From a checkpoint of a small rotation predictor: norm groupnorm, depths [2, 4, 2].
Rows from block 5, named by matrix and row number. Each number is 128 + 24 x the weight over the matrix's rms, rounded and kept within 0 to 255. All counts start at 0. Numbers have three digits each.
# conv: 3x3 conv (model.blocks.5.conv.weight, 128x128x3x3), inputs 16-31, a 3x3 kernel for each
conv.31:124132124086109098118166131137107092114101110109089107142119108149159141114148131120131132155117141154116132100132108121112132141097129147112102183148160141129143185186163135129128146058101152132126134116124135122100146181157129130136082100093134139129117113125106108109130140142140163141132105130132129107086115127143121118146117149141089117123069071140136148143131118164137081070119141138147161178131119143110067108093086075089105
conv.32:146124101182138132162137128138114113118110105112124112137098095133102100110095108131139139119112113131129107132130137102110128113119161150105110134097062176129093104110114148109134163142136162153138129129121121128118133118074132117082137115086118118108122121098106102115117137145132115113139139126074096083107115120086097109154139152095072143115111130088098123108070124107088120175190206166159161131148192138145115137149123133159138
conv.33:129096090103106113095100078135113108123145122156106131085103152108128126164103143096116135091097102173163130110130163098129172114149122131145117125121115167136133137165136110123154143145143124126131124096137112108146154108121108095107082139146135122182073128169091140134114069096122108119112116118127132121126141112120176155145133139118080101117132103111139136116108139098111147155135134111095113119097130120101130130111119136137155
conv.34:109121177123166163124158152124114107106117112135132114105095118118111106119120109101110099117122111144123137123133122150135075160142092098118126107118089081111138124106089106081067114095109134152131123149130126149136103092073124135132096129135138103098165148129112113120127121116144154106128108096096117109105128087102111132143176125143175170114167171103112097121131109129143126162176158055118138117137104097105157119132191150129165
conv.35:113097135129104121141140095121096128119138166135157148119110099136110131133134127147143133102100117097096084134136132131126124141158152144159135140130128120131123122122103140098122150123129111088131127127121152133098121169147117128134099112119113130121120120129130142127125118130159134127151181129120109131188124135158140109103132140112158141119124121138160124143106133142155112067113170149166175157180192113135146148135132091130104
conv.36:128070084149095098164158087151127118142120121132113116143093112149114121147152127114112146100063112165128106146104133138116147133109127148129118132122102086109137119107123087119143163098178124089115101089115099087108126109128117104117090088104117105097093100090095091122152144127155132106116140138142138146095121123105120138117102132118073086109117111092103099067105151154072125144132113117115135105089113144137087139130128081116159
conv.37:121142099095108124157147171147112120108122101137110112110113082115089127128133156126106157094149082147152115094133107110122099115105112151120092127104094131125122103096114081128122129131119130128105154161130129160152106121122098091090084108113093097082116129147143135156148136127128118127110127126097139138146177230106137164111101088118118131120095113154128093104096127145134177159128126167131127163117111090082127121123158126136131
conv.38:169172151132125133133144140133144135126128133144132123117086097112117145113102080091107136125095124131114125076111084099108094086095086105114083133123111125157160090107093143173153142148151134140138151113104148149135115103100105126161143138140146174146141152135097126109129109105110128094132142109135123107137129175166133144189137146112154147127152179128091125120117135157131165124100046155150096099153151137144152127150141165148145
conv.39:088099115088112127072107123151144138139134136114114109107105086113095078112130120119126154094086115113083100128142116092108116105109079079109104132135141084094112101133161081107118156119117129144163110111163111115125098117123060087094080118132134132112128103117134104124134110113141107111121109101100102146106131157132125150149165160099119113172140090145141133141115131122127136090120124119119112138171127121184155130188172167162178
conv.40:165148109143121079116126108119100144146116124109109140174155130138128111103096141160114132154111164136114151132119139124107121112093129107108143145133126147126118109121111115147118103134117148163136144155142128105104112103098119115121132143158140140147146169123170141134120115102119098104134097116144132143138106115121119151097124132115139163094104118096100108075113110116130172169163083128155111148155149115119121121114125140102092
conv.41:156151136126110125099133131143145137160146138158142142119138120138144103103142144117114082125131120121124116135121139144154156146181179125117121134172120133130131151122143152167165123152181087133122117137125122129107145157158137157147120134136132141121124131117111149138132134128128131157116112149152118179158126124165120105098130194146106142150142151119131150168134137153138125124138112104124106131131154148158167151156131190145148
conv.42:118109143116116120093100106125135130121101145159089155122193194092173169108103110165178062169165194108081143105092114148121089149147129136109129112137158096127120142139088135160166166109186118114171120103119081108124119123105104117134120136118131123118157132114132120116125125160124113141137113124128148155127121142144107121107120106116115107088131105104092060112193121136106124109114117107086095129109099105125130123114138134128156
conv.43:149153127137130139132101137117127128093104127085098134096131110126113096119129122089125136089116131090098124128117157108109132116126144115157148126142129114141119131121147098094116102099114122143139120121131130122132112105123078082096136105104106098136116101143134122157110143139106112157128116151100106118059086101104093121174133156144143134148151168127117106106129109093084126216222215139123150122112118133117126106107129138137103
conv.44:137165145086147137113128121131123132110133120108111105169158146137165116128114123164137135113078101121130126124137118117123093130140105130129127127130162130152162150187159150142155125143148121147093128125120100088068151188170143146176142144163111129139127111128130097116135135111113113118117124127108105109134125110127096106096118136123137145121141113144144150116111117163204144107135161122143136147143082126115128138100135092086108
conv.45:109099142096110123121135128135114131116121119151144173152185092119118109114172111184107102166118118114087155140135136136125140146112166090113105133144124109133152128106128169184158158140125120129142139139112113127111119129121120127128126128125151170160215163114169172135108137151123142146121148153134147102147161149109124151094085083132101108120118122187095165112126142154136093106085101119115121143134118130165135166154158124118163
conv.46:105095115137159147185180152120123126118118135133139132122115115102117116122124118130108125124119140107109128119125157125129178127135136118178123131156168133134146121171160147138106102100072120118119121116127139108101148138147118100131145117139126110113105096090098093089138120129148150150134121136106106149112125107077101123171108144144111127093139108132096126116110141118130098151139142138156187159178179161147139142130138134109127
conv.47:138183188158140137162148149138156129124140127108109104132128114123109075120092100135099081151099114147115125122093112137130125104123157104108136114158162119132111107120131090103131096107098142115133149141152125116125124111096102107074109120101097091106090111098179148115122102105126143129114146140154179192107139148100128113143165175137167153138112080116117149148139139128113111038068106229167154160173131152152153196169127110142105
conv.48:124097092109101138114139142132136115138099103109122131088122083143156127139121136105095142105127130126161124119142115112164121117112112117110145152138104140135121132123120176122109128158147094093106095097092110124116148149162138142150129112095158132198135145137152084119094109107112127128141124101099115110110120102132126117099093089110098116140117116153113099154133133167133151109097118123149137185213148073125142128161133153125082
conv.49:095124157116125134129171171137145118143112125120145115135104142120095112117116112136134157109107146120131121142144131123140137122110137118120113122125115122139131124102152107071139095091123104109142119120153140103112094100121102096105087090082093119121140114113119122122118126102101094079129116115158166177105120158119142207153134141129104063124121101133132112129119138133093113106117128126120107104118112134145109127154152123135159
conv.50:153169161193194192152142107120148125127137107137125100111138166148164208115175198126159146134118127145152127139124143138145154133142139097121132137154151155144108120130148121143139129119150115111158106119185129143189162113113126105106120122118125114113129104115123078109128135144120124140127132126148154159155178149135174161105101098144134127122150167116119156109109143127140125113089076120113092136117093202244204203201146141147081
conv.51:236161092140085070071070063135127134120121126128138140141112076141118084129107119134143099119110093090086090130134120155170162141172164108089130130108094164145137133120110132151133145152138161142092165160124146133124147125121173155115132149097106139131084127118134138128115110117117125119116115118163117093117118099118094075130185160143177135107106092153119122119112111102080091151122116136111135126103120096051075085068113069096158
conv.52:117143133136106125093113160124150166126130143133122118129081077166174095166131145081112152134104122199136146121105122119116137149128131150126140117149117115116109120123120117141113127168112122110124110111131099139114107105128117134122104156162145131107124187169152138145127102128109124141140133102129142179094117127132150133138084144182134157120112123099096141150116131132106132157161118133157155101102114116149188063147139135154117
conv.53:156146132181181175175168142148131117135133124130138126129124146158132135140108086142136147140153167130128114142138121148140129135118119112131090126116114120117104133142116149125132112126117173134128173159151134135135091125090102123122090073117141133120120108107126134145143146130144133127142135133159119118121114101124103073102097108076095133100120116144161132125152124121115108134154137130121124120136132197148108136116087110080077
conv.54:098085113102147142114151099131156131123163111131137095200136147119153137127125092163144091133124120123088100122136125127119145130128125122158143113127156123138132105161125126120109115121128115125133133118148121129133115158133125139136117168167175153115131129194168232214134158143119134140108163097131123119102110132134094067118116126133114115136119122120143142104141113125093103153169199112121167078069125144133140152124141103131153
conv.55:116143140100126136141178159120131130145143110118104129132176189139152189120107164180115170148137183090114126117110123120134129135166138138159127120124076115115122189159160180202117140173190105122120127143115110094094138142112131155140109119109115100090109137143144148128144145116138129130149131119110127128144120130128156126134120133113090142090124153165178188118206156099103143105113150078112109068102124185147178146133160152182181
conv.56:112142126162169118195190186139138159144130127130105098121136106118108132117112119132169136126126099124112107140102129148121109155123090112145119106126106112109146143158141115139131140121133133142133119116131122132137104111111116129125113100124144143126144157140126161112153115133156130157124117115144144122114130119126122129130106098078080082081093101132151131129120097113110101130135129109094098119079097164143150122136165112132130
conv.57:142104085125110097140122139114135092133118145124126128138083135154128107093104114127090165132108149129133097115123155116117145126126128140144123132111123143124081133167142158091136134122110155138109137122134145116131129114107113096109144124129173129102158153140169140137141116134144137153135117149162135151114086127142125120089088111099127120101081118135162136171121101146138165080139161125109119122094093127148130116136154125148124
conv.58:124146110148165158104095140136123122152114115124109124138160123147111122130077102117100134130141129086076124101117110115132105127129115162162154100099137137140114136133125127143124146148149088130123134127115089102120086109125111109112128125109130111100116128126123118093138140128122106128122113086120154185142120108148144113142113154104121131107099165118100095164153132092118132091129137097097129120133144132117178129130136106151124
conv.59:121097116132124158171140120153151113159162103151153122141132136183170140151137144140113118142140126124146122106113097108126118108125112139147134141142137126114152141140123111129125108116097126111094165122095161129116123105106094100115102104127097110116092093114109107132134127138147177169129140140136116109160130136145130112106100100105103092098052071157169149138144133139111151128139154114157187063109145178117132151140140194158176
conv.60:117095075124104107147113112132127091119148108114122134146163174157121093127118116101182122116153094099102071123123144148146171160135130126127079130125116145134149148121156112101169164145140111099118123107129174151118104089102122115104146119108088079089110117129189148176131134141113139141119134149145150193136147168146127112096101082077094090140140151137194079112120082133137108157112058141117107116099093141107109128090104099101103
conv.61:119129123167185142181179154117129109114092116120104124131105090126128114097100107159103119123091140171127158127151154106104114144118136106121139129136144125144147155167119154130119128145108157143132115112124114112130090105112138128124147135093143125151151140156154141131113137126136134094158137134112110118155141160098133170138138143115116138089123128114140170100114131128154162132105121123087109146127119186165132162156154146153137
conv.62:104101154107136159143149166136103158113106138139116124132122134094123163143113128110136149135115109117153102121128145143130146147135156123173137136091184147122120148173131100093158140110119117112148148112110140114102147208177130131161098144147083089120109137143143102110125126133143139134135139140128183105114196144132166141166115106155167105122141131184142106124175097114180112152124117114094112133122104124099140141107137144145126
conv.63:174207160197200194096119200111108095112111094116145144128104104146127087168151120125126120093126101137156133123143152126107160142129166111082093186134100131176123074097137160138094109144121133137088134144114108123131120112128131127102146136098101106114110096105117100127145124130153130136143121118086090105110110118137148129077110116112079093201146122124095122129098111128104123144138122129091058166134159110156118093170152149173144
conv.64:139139103135153128157150135126139105126137128131133102138104097132136134099098131110116129119140136142133111140149134183196121127194141148115114162147137141099138134139155124173144119112140069104154130092096128156133137105073109105119198124119115118123122150142094124116145155108108159162139136139152128092113128119096106125088112098155180112043095168115127113128146142087107114115104130177140104111113113104093073136100056114093052
conv.65:099103120072120185143210223136134139135142142131157156122114119090110153112138177151111130152153136122155138068072106069109139106149141077090117098108131139129151115121115140132117128144141145166146142136130111125130121115111139123113126121114140126114137134132124106114115087121117124136112138143120136190114146159091162138124098125115107140090105131115153146123149147132157155142140141159120111136102103120172177186212190225177089
conv.66:110122151121156129133137110117111147100124147135116161122125110126090121118103144142123142125105132140123152138126144125130159132130138142138163118134158161145207131085141120115147123086121145092121141120113145142113100110125134127125134125139117131123129146117138146119111109128099113124140169170146121126111102109117087090122136114093120163115131146138123101106113143129117124148109080129128092116103119116119064136113089102128102
conv.67:120125111105112131107103132114107096132126104117118102129142143137111125114134115196151130140098142124122161130128123092118098091118116116133157082119132094094120111124094122127110141130141107140151106131146100113159093102149108118135143135133159123110171172155151140115138156110125126086126118108120134117097101136147104101142160100143155120116125117141148100096125110122136127124158162117129149035072095132131107071128160098127128
conv.68:162148152140128149128139143151160129111135125145108128103106120124082135121090123117143151130143154129115130110101089118118116122119103127134106147141116139127109126093095122092113108080116129133146110130162100129130154146124134105107178158131111124141130125107104104104134159138148160153134131096110135110120130131138168157143111098141131134106120126115127111126128129134135117059103155151173187122160173114127096145119070170131062
conv.69:149146126144139113138123138142153130131113130101127130146127126135130107157125132121147143122121148113141107147115080159115117175124137082105127088146096107129102136152093106137143166137134127123133151128118105123119106061120152117077163157120147140151111112153128120138111096139114120143107125164146120092128142144138102114192122092098117106155116129160124148128133147119111143102122110094117141092101126156098104147097114110116123
conv.70:110122134157141134160153156135127162180127152118124122133100078120124087117099115161112130168102123123139137130122110117118092090132102158164125135139186099111131106075087105088084112102083131139122136122130156159146056101132053071076046048064139124117119138106116124109166175165180160162160135133107116110128118115126130102109093115123111089134131088100105102114116118121104170163112134174130107139112082084105130095129150140146141
conv.71:131131130130114145118132147131187101140152101099101097155148119128142088118144093123195089123135125126124120169145140134126148124106138137130145154117111162139123103089067125080088095100115153174125140175131117096101078065097102048098141109104123095134098098125123118131176148127142126102167125132104125140116147125113130148131152118111105138119127148109126144135122128133138152156167156110101092136139139139168115142138090144116106
conv.72:114146147168140119120129105129130130121103113117093109152148137123113104122087072154133156163122120139084092119115129120123106139146141112097122111102111101109124133116123123120091123115099130153188114152163115155140122126154141113120096087104117134090174165123122163114124122096128128088127130103146133166129134159108107141128150166122111106142133136127111161120091112119120109159162188114105115102096110171147142147151146167136139
conv.73:120125133128128101136122126116125123129135136112123149138140115113146124118140133153129122139157134137159119112114095098112110120124127095055100118101130117112125120106149098094133103108111172147109169130110134173142082084093065091100084083089109100099109111098128116115104148139108122138125138169163153107134111094173158121097102121088133123101070122105140109153160128124121137127125129127136136149111083137083111122116130139125110
conv.74:082083127127142151137125136133126169179176168134121134112169148116125148126119211134163142088133124113152123142141131144132125139131122099116116071085092098104110195124154089102116104098126111102111098107108118109109191170151151146116125137125101110120102095107111097093092090103120083092122106119145117158174126139137129122149131117101102127112113111185142129172086118155109120084082087126105094145106099122148162126098085101094115
conv.75:116100126128084147129142151132128120125143100133108095173122147134113136109081116133160150108082161126077158145129109130143135109112136064112121095138108151157168154148112105099082125137118144115127114110126128100151128098093116099102129137137133126115126108093092082096160140141134130093127145099135085075106070065146138125150147117098070089159142128156136112123082166150132098156113102119100080104121122107120119125109119097062110