A small rotation predictor, trained from scratch.
Model: 1.51M parameters, 64-pixel images, arch vgg, norm groupnorm, activation silu, depths [2, 4, 2], widths [64, 128, 256].
Training: 40000 steps, batches of 64.
Data: 72500 training examples, 35.3 epochs.
Rows from block 4 of a small rotation predictor, named by matrix and row number. Each number is 128 + 24 x the weight over its row's rms, rounded and kept within 0 to 255. All counts start at 0. Numbers have three digits each.
After each channel's rows are labels from the 100 images, of 14976, where the channel reaches its highest value: "peak on" is the class under the peak. Only what is clearly more common there than usual is listed. The data: Sentinel-2 satellite tiles (TerraMesh). In brackets: how many of the 100.
# conv: 3x3 conv (model.blocks.4.conv.weight, 128x128x3x3, each kernel summed), inputs 0-127

conv.41:121114117105142198105124162137118141146136163141141128123124119128099102138123126122096120075109116127156110181120110110115149117127163123169131114153150139142119146147182166106111126145118106079102118152076144135099140101138116123118147111182104129095109107130106085123132125135133113135092124079099105115100076096133119107129111138101144178062169098124114115125136165109128141121127
peak on: water (46)

conv.117:137147146178095078099138195106140125144132148120131167089127148134170120130080146110109097116124145153131137126125140147099146104109067179079150172153131145132144129114075111150132142101142086153125118130123188137108110117144133106107090149138110094102115127091158099106127117137158111131124135144109111126105151127139098130125137072108127125108150111145131138128128173119098151126137
peak on: water (28)

conv.47:171135114111173133112155108104121119129082088127149133141132158149095104125156108094089108124135135134156122124127085141150136124111149130123109164123145130152084086126168147160167093115133099137113160142171123104160188095097145120127094134096139137186158114151105132131143095145113110109107141115154101119132147107146131175170139140081128153103124159152103121098125116172126135145135
peak on: clouds (45)

conv.72:114123085086112093126141156116129131148109101127144153134154156104135121134147125135090094138125121108106117097136110118138156120148191125131148170121093126122149109171153142141133155102150115160144132135173101141133119134101134129116131101117173142148190127161154113139104134160145153155122186122085111115102142107108071132103136069098126147127133134130133057130148103098130153145152
peak on: clouds (36); water (33)

conv.63:131141100077116126187124093125142152139162111127136180143128134125094126142155111153090130124122099124125133123089103127146114127105178076085127126109138143123123142143144116136115107102150142137139096155137127178127101109109102158101118144095126130149089111122150135104121133109125114116130137125168151070166126164116138125119123082145074109164157161183140097127118138148117149150186
peak on: trees (51); clouds (26)

conv.61:175098137155110143100112096124119146138138152103097127128121120149092091140155101089154148107134151125152119140123117097108136150139164141127118128115116128144129114144154107123146125118110112124113106190114092112143110129109119109110084123143151126152126093151140126142096127171142091071140146189121122121113119124158169120134093142170120061129124132134098138201092172103098127094133
peak on: water (30)

conv.22:114123126114144080120091118112175158123125127110119150152110109160141146127160157113135135126139154117089138132129144102168159140142145105127129151139114141083150117128142104110112147125133131122135146129148160143101096174109155162126139152124192097086135150159121169126082181136131174113109145149110110130135119133128099108104111153105116114168133095118085121146169081095163065136133
peak on: clouds (44)

conv.31:160147126110137073143097131118073128131119105115122135146125171114127158140112121105145124168144119092110106093081146112140108120124103106127129160109114101114077121132114183149113097126125075143124129127133171176084108121108127167128120144115114144122134096118099116122100089130114122133122095116115143128104108108110123099109101147168131035144182147115141121124157127127119115097142
peak on: snow or ice (48)

conv.1:164117096096130090114138047103096115137153111127135097128121142120152082161152092138106120141141157148107142120117146164167132127144103148103118191109155115143121121140122142133151107162180110157141151156091142128129096084127144159134090143086127069154133156102184120129137144112124114092133128112122115118135131104131105092139097139124105108094121100130127122109091116142127102150120
peak on: clouds (70)

conv.123:127135124126107077149129084110094087142144155141155138132115129103120139117136120126099114147145139088110131088112106156125095130138134099122143119130126110123157094116094143145140172112145139119166132111109126091108098147166110139121161122123146079163068132143136081145159147117160106162130156120111151119113138117074060119125169129147122123158118127129164109097149086086134163167141
peak on: trees (53)

conv.36:127106094130139114065131100118110098126090119129149113163132141143176140146090158109117118151137148136155163141125133151140163127135092103114161147151102142142118165143134127117148119103107133138133184149168119091143144143200144165092153127112112143154133119137066172126137134100114121144101125152127127143109138140142172094147134161144123095124144131162113157110166081140161095150127
peak on: clouds (52)

conv.24:103138135090156218159126120159140133139115133124131112129135121077135123148140104094166097129129136106112100101095101127131131098125138115178131161134171114142097113102123104095119154138182118065148165132105114116132134133116116178118187157142116087118115173141121146150137150129139131154125137152133130159100103100100090151093136123113142161108133106120118103149127153114147113119116
peak on: clouds (48)

conv.5:089160128166132114143152155135110109128126175156176135122155143103125128138120155134106117139149167096122120126106176111106121113124142120126145130121086125130128107092109128118111150101143165138111136183139113125111076110099159167142181100157116099128082087128061117134135127112117105172077112155096112140132160155096120107094120115099143088127149123118165128113139160132144117113142
peak on: trees (45)

conv.34:128144155104120149151118150143192113117119147112116125111091150115122150144140103185154129135096116135117115115130088086113111115115130151176116123161124146166112110137109150101137127104114149094132141152116021074129161140139130150091140135105129079151145087107125134153113115129127101123157146119112127182126100123146101155132111157114144169093099117112129105128102114137118119125114
peak on: clouds (25)

conv.43:114135122167137110102122137104166133142130111123119107109144141120143155100139144129151113101121094126104149117102145118125118137125135116173124140131116125128104125165127107144144149091127176130125135107135077125116159155131135129118150133199115143095110173133127115139146096127126133135099101096091142167109127144089139139118130133134243099145091121110044114148147104106127121117130
peak on: trees (46)

conv.69:119128100109142109167116158148113125113166148117154126130130116102178123144174147148118132148140120136150131138106090119158161100180111086146159107134135117113125134089075104125126139140152111126142161128131158126137133148103141090094127146116121119108104098158112123116129154119114111159118161118105134230115101145165145104120143152077103172131092124107116126136141138144187109135123
peak on: clouds (52)

conv.23:154172165085129099121147168114100130129105145156137127133119157140120129110121144154157145120109121112124154101129174100157120133126125097175147098125123131148136152093140125119128065135147134104121104098152168099167115154131130128167131089099134112149109125080179131116129155114145166113147152136165186101175111117110081169146174111141145122130108121128116148163123150109151116149111
peak on: snow or ice (54)

conv.118:164143114113109105130120227102082116129121132104141155134139141094134149152123141111113126127113129130083130138131141115141127116114122101106153142117120089129134136128088120141142100137139154114155126107092145109140094081154165101130093086112152114115115119109145106112146125136135128121113181133128126126179173139117096169130186076124139108119119148142080166108124177104104153143128
peak on: water (54)

conv.89:115118129117130057107134121109110129109096126114148120125126132143118141152160116105116136150126188102095148127133149126128134137137088178213110116110103118115115127137138134138148112107097129154107123109108133166140098097143138173160103128194174164136142123131097125148145127111120134122139116145127128161151119160104178110152133161155148106099107135161102073125108103085107103127116
peak on: clouds (69)

conv.52:117117154126158143120164079146097144109122108161153169133115135096110167098150114117200122164149145117151128134132143078145126123131152152154123134094133096141118120118138168126113107129145100100138123070173154111135131094102123141099159141125135121148128134148163156120110102107109130133132127143127126159134171133084101131143142114108148148111143145108185137207156081112123121110107
peak on: clouds (37)

conv.86:114141159172095140140144075114124125127144140115105153124127121130118105146128130103096143112138122114161106116128118129121132116119150109109119167114120116152142059122093158122141124121123123107108124206046114161081161110085120163146128125104138120127110162139125100141083129151146110097131122103130075128111083127107165098114100109127102089167155107151106126096142149126122130128143
peak on: trees (52); water (41)

conv.27:173186124111114107132139154107118102126115080139132144178128168134139109123111107113107128123157179092120123076107162105151116117121132140162114114078128119145128088121139140148104119143135121117121149143157119162107118101145132127092114107141144107142195156096114119142105103146125108138117152129172115124118176130126083165116143097140112092132106149128132063095157150120123146156168
peak on: clouds (28)

conv.126:125133165154118087089125156087128104105102144095148132123107131114130149128105140109112115133132123151136173151145143167126145109128153115096164140153128157149160153106094093142136130083137141178132115130089153088146142130160151092107151153101116144161128153070130081109108129123139093145137113110143132127115120112118085115147127090135188064089145140129111154117157108146119113164134
peak on: trees (49)

conv.99:128136126145128110093123076106126117128152108141089144097120120140127109150114111121139121111123106115139133128133088128164120109139172140145123150126108131130115099123152113142171141148142149129133099174075152148146151157091137135186121147090120124132177138107079129117150131142179140119114082110133132130117141122150178099127138173190131132094115108127146049113108104086092134117113
peak on: trees (47)

conv.25:086146112141152117101136147146105141176111103127132143103151120133128150151137148116114109101122102100157160098144094183135104127151141138157144124092116123131119112122134103118159110128215101141181127120106113152122102133125154124144157096146116037149065120114098126130161117122117100131104130129083118140128120098109103115114136155139128155118125138158102122150123078108127115145150
peak on: trees (54)

conv.4:146122150089113091105100159143141150132140161130060114103141114142136098125127107114114136109153123151130116108135126144087088100106086115095108184127121135104165129148132145120132152156190202127143131157092103105113121135102117128115123150131146130136130187101162137090115170118114117090115148112127119100140115126120105115133166118114176123162101129099158090123098135120107108136132
peak on: snow or ice (51)

conv.119:106104131144115144100133123099129125124122146116154140135131141088137123117151137112136125138159085126130174119174102148117120126147125106123153147152130136131146177123129133169121157125202132110157100106115092105092101112153108109141119110125088205146122119085109107132088122111094121126158149130123148115123142142105107170152138124195149105132106123097068142085109129090096149126118
peak on: snow or ice (45)

conv.98:121146139136122050114146128114172151126122118080125158117121153143114099146138109135159104167161185084138143084109100096122116116100139134145145114120153125104141084115097165115115144149144084137115168137131140156128133116156124181116185139124139129137154142124124138133111136097113082128102181147143128125116153133107136106092098108123130079091137105137183124155135137116138138111114
peak on: clouds (61)

conv.32:151118116111122121129131136099108109149100174125151165124124141140124128109118135097127137079121110102116125114136126124125109123098134134134146157102133131158142131110196174135123131105136111091092074164087141159073089137133133126113114098138108104101104106130058108124155108146131153134107144114121098147076086078102174110116148127159109125094128125122173113101158124100114153147145
peak on: trees (41)

conv.78:143151101098139128149142175149160124138160113126146161151124128136171133109107110168161128126115133141116110058119110127142114131139147118108111107138117145102104108125154164166157114076148186137145119109163108092140101120130110122102110121073167107117100163129123106129107125167148114126132148158148118147147108155173092158131158145151138156090106132084099070113134128129137145158138
peak on: snow or ice (73)

conv.64:127117124130152105195118133152148162147157121113126142147124127089122147120177114101125129160134120139099107117159107165089097152134131132088115196119105144124124129141141148153115118093165117130171118118110177184141079149146128100093133087072123176172126129101091119149118102110138140175131155144123134122151122119135090144117130104133127127160138165111133110122150132121112164122133
peak on: clouds (40)

conv.50:109106120099118139197152099174110137127120147113148126150110114167137124119121168124114148133162114133150130122147133120132163160126155109149126148137176125154156132130104100129136197118123142095147173126086136128132125132099140144155123118098104141106087090129084126145138134092120103135133132138133141124102087132097163141145091127077121123108129118131226095123129105127151137147155
peak on: clouds (35)

conv.73:111130113154136118148120107118157159145148108127144137158103144099087117143119121111113129151133111105131117098116149120169169147145147135193130134163137110141131140104122081104113131114146117135105143112154102125100150135132144116110189094176104156105162185119127141111143109148146148159093145083193128133095132121110131102124089106130128115160097149130108172147119121178115104072115
peak on: clouds (25)

conv.95:185147154152135089103130124119072121131146124171124097123136121117123108113109115133105152137161147113147097110092220113132121100130102114120113111100143120096131125138151131098124125203158123098108109092110173123097160114121116162117129126103139111129102145130144122116113159127136108110122104133190142167174161146131118142108154121146123055138131134127106113123143109147131126129137
peak on: snow or ice (84)

conv.111:165144136126133121117084118133177113131159148125086140154103108128176104141150105165112117126138145137122122118097099084154103125135131100104095087106133118120097120145114136151138115115113172144147100099143084117127092140118117113165086135127124098134130162118060106114141123130153112129137106118154132184143150150136188150149113164141149153143077130148112074123107082151118140125128
peak on: snow or ice (53)

conv.74:140187118120111130113123179137135119138130119162100139092146095139119127123100116146104128119122107095115127130112135113090103123123121088116113153088093135101153146161136137125109143122131177142129098148110141110121138128115114145124096147118144097135059219124176109152106166112113089117149117170127138158108128121114127157107152104130203123160140112139122100106105102116114151137141
peak on: snow or ice (64)

conv.120:134108120121135106133164192099107159139141139098116125136099132117106130100160102161105115058123132155099155111127123122134155102127121132105130128120169126095143134146078129122143153170143157120082153109121142111131133115174122129131114166125110080111122133126144112086136161106140130096143121165133138197147129134104082116152161081175129128156183139131127105126119146159104131145119
peak on: snow or ice (54)

conv.14:134141114152150119127139176127135149142103114121173151132082118131120178127162143128139141107078128098157089126114104109124120127117150106105133153158136150152111148111131085154172131133201117072116180090146083127117127112125134115138150133084107148136129115134152141133137114124113115112148114138151128123113120098123080146132096105161106090118119139152084116127119067087125122087098
peak on: clouds (25)

conv.80:173129121158121112093135152107156143148108149107138156121129139132154116095121136116132115122123163092101122085134189102114144099128116133111125142178150159143133204152168103141145135135146119125119095078160178139137121157159134153122129127114108133122166145107114163112101125083103149111108121127119127125134147135101121065066154130131096062113120141116133147134134120152145114118117
peak on: water (40)

conv.2:117107078103106113122110071106128142139147132138129108146154104125128190163121141078109163121141142122149138125096110104117143127167141108171149077154122099136110113136106118124141106135086144118112093158151140170167080154133156166159123137182131109147097132137092109133133130167134146156107130117167137184101154143130151144121132111146167127102108141134151124085137132146143142161138
peak on: crops (38)

conv.37:162141111158169157107127159126156141106127143123105098129112111135151079128122087167134137129138150112168173138096125141135112129107095126146081116130165115118105138121148114129142132144202161077142135093091100097122131085141093102125143111118114117142099147110092124132120110123128114113125096156152111190150089127120154190128143133151130109091119136105120129104113101108114097089121
peak on: snow or ice (82)

conv.101:151141146124124156136110134117116120103085133127114129108147120128113139146110151250122152119122103139149140168139130108124112131154130124177131113101136106125091138145131156132127115124095172160145139110106140113084230109125109128106121121155123110077096123136127102143123143137133090125109120126069122114077112123121121104131124138114161098123122144111115105115110140141128138145140
peak on: snow or ice (74)

conv.68:106098116117131119144166127156101110130112133120126115173148123124144136125143135151121113132153064153113131153158116144167165150148152101124128110141146139121109118126117114109099156155141105149116176107167106046119144159131126127096105119099098111139151092151108190120126135129107120166133152131096126127137117117147141125124132161129100110179078135114078184144159116125177104113135
peak on: clouds (70)

conv.114:152095165114122156090125130088109140112132119109121156156129145164141116128076116150170129140131117127162155160121101112147130100133120105091125091123115119090123101126125067129141106151114128147082131140132137138117124142120139096128093105138129140121127117131090066137138114083121117102111148186124112188121166127180153098095177179117140129117111134101160134103132131116147090112106
peak on: snow or ice (33)

conv.54:150134096076105111128163097108113110124140087145158173154117142144132116137108134143097123126117088088094116101105110126107138124142154085097125118113151146159122111122154125131126108164144123145129140117138150149174161123112153143158114156082119079114098158103189109116117111128095119113117123148143122083168177127129117133131132133109074122127183127120099101091116145158146132161165
peak on: trees (56); clouds (26)

conv.104:174121121131136087132156130131135107137126102128125110170141181140136098133125145192143167156166134085104130148101103111151145130114084162119112145118133117110120116104146166121111109171144108091110160117093138072120191128112143132097121090093145087105140112113111127088109123137110093139115135141141132135165132102166104136123095128129096096110118150134139119094158096135128091089132
peak on: built area (30)

conv.115:141097129091132088152124114124124102122141156104136128125100130130220134143161130130109109136141161140077162106110131174123146146154097150143173101114144134131123114111113112151132148088110122163129142123148122136140109141164142115146097200106142121126120135081138110117092141130161091117147121122124139152122150161087076120134135124125138122087125088151129112093108140114175138178142
peak on: clouds (80)

conv.56:116130124134147153134125150129146105131069108118131120140147175088117138149096075115122165121138136081088118077128143125135121116106106142106073093149127127156142114102096062155144133140092129148142139155121174181128111137116170191146157134125113111123161133130121163125147108132117128149132152164115142107142127142144134148155129168111109157143096153131070090115151137124136136122126
peak on: built area (30)

conv.38:142117082103087148130123123127162146130153115110161159085140132148146106163108119112074121128103164072064126083129076103123122119112168090153140132068144127112138088154119116125103129106134113127144126116135135145149136134154117140139179139160149124117131128138121105122118142126135142144122204120149110188126156151114130127129153128138152149113121113120139059151128127106117112145139
peak on: trees (45); water (30)

conv.110:124145086156128168119103108116105128136096132110170178128142152094140149142153125191130095111094116079130105106085133088098108109097148083130099107099150093124125118133145136132128141120106129130137094083132088144121161120158102168115119123087071103116142108123135117098131107126126118096102180156126138148130178152124098159084139160143121122099137118105123131115139134139105145141143
peak on: water (42)

conv.30:116115125094121215125149131128110073128109120154145087135125123134130136098138110126139136140095092125158136174127113117102117126131101123086123164139108175131121112159173103163145128163163127127134122130127185081133135111104121135123104152138120113170049121137128101151113128154126138130142135156098116187083141152122112156120122115093162114131106120147119100157104126128125126147149
peak on: snow or ice (48)

conv.3:112119115094123153118135121117133122139143135168091082115133149113129097141159108110129101126129125149093148096107151137125118134130092138102102201118113141129167128154158158134131144171192167155173152142056100114166084143112130126125115164103144104137122174115144146117119113082125132106129137095106131115115120114141110122137146108129132138151084105115113097109101080115110115099096
peak on: snow or ice (39)

conv.45:145110161146120124117124124153124138133149199170120100133134113137133113117167141085174164154145152165133112165114124144143115128127089155152135178080131128126135131132148140133105109138133157116160124102069121086145114116100131109138114137111168134102121127093094160141071115113145147121163110134088123175146139133132141125136151104106148130161081109112103111143130113073111110092097
peak on: trees (44)

conv.84:124110154116110111170126138121123115126104132095118113109112106168136143161098130160142166114125122128149117135152171099117117126138097125114131160118136141117178135147174150134136128083104126124109133135115095105125077107098129117120129147117177106096080171135128120136158175139148117130096129111198115115192106128116123150116092122084140162124086143121209121111116132116136141138114
peak on: snow or ice (55)

conv.124:098131098161121115131157186131086117149110112097136122116141128103112142159101140110129130112141151149109122096113142150106139118127121151122118135154141128108156088133099129157132166151129137131125158117126135108084111127132117181078124161097114094090132137125158162136161168127107133136109128121083104111112061121108082099138120132147176071174149124116138107115129190153138157144144
peak on: clouds (30)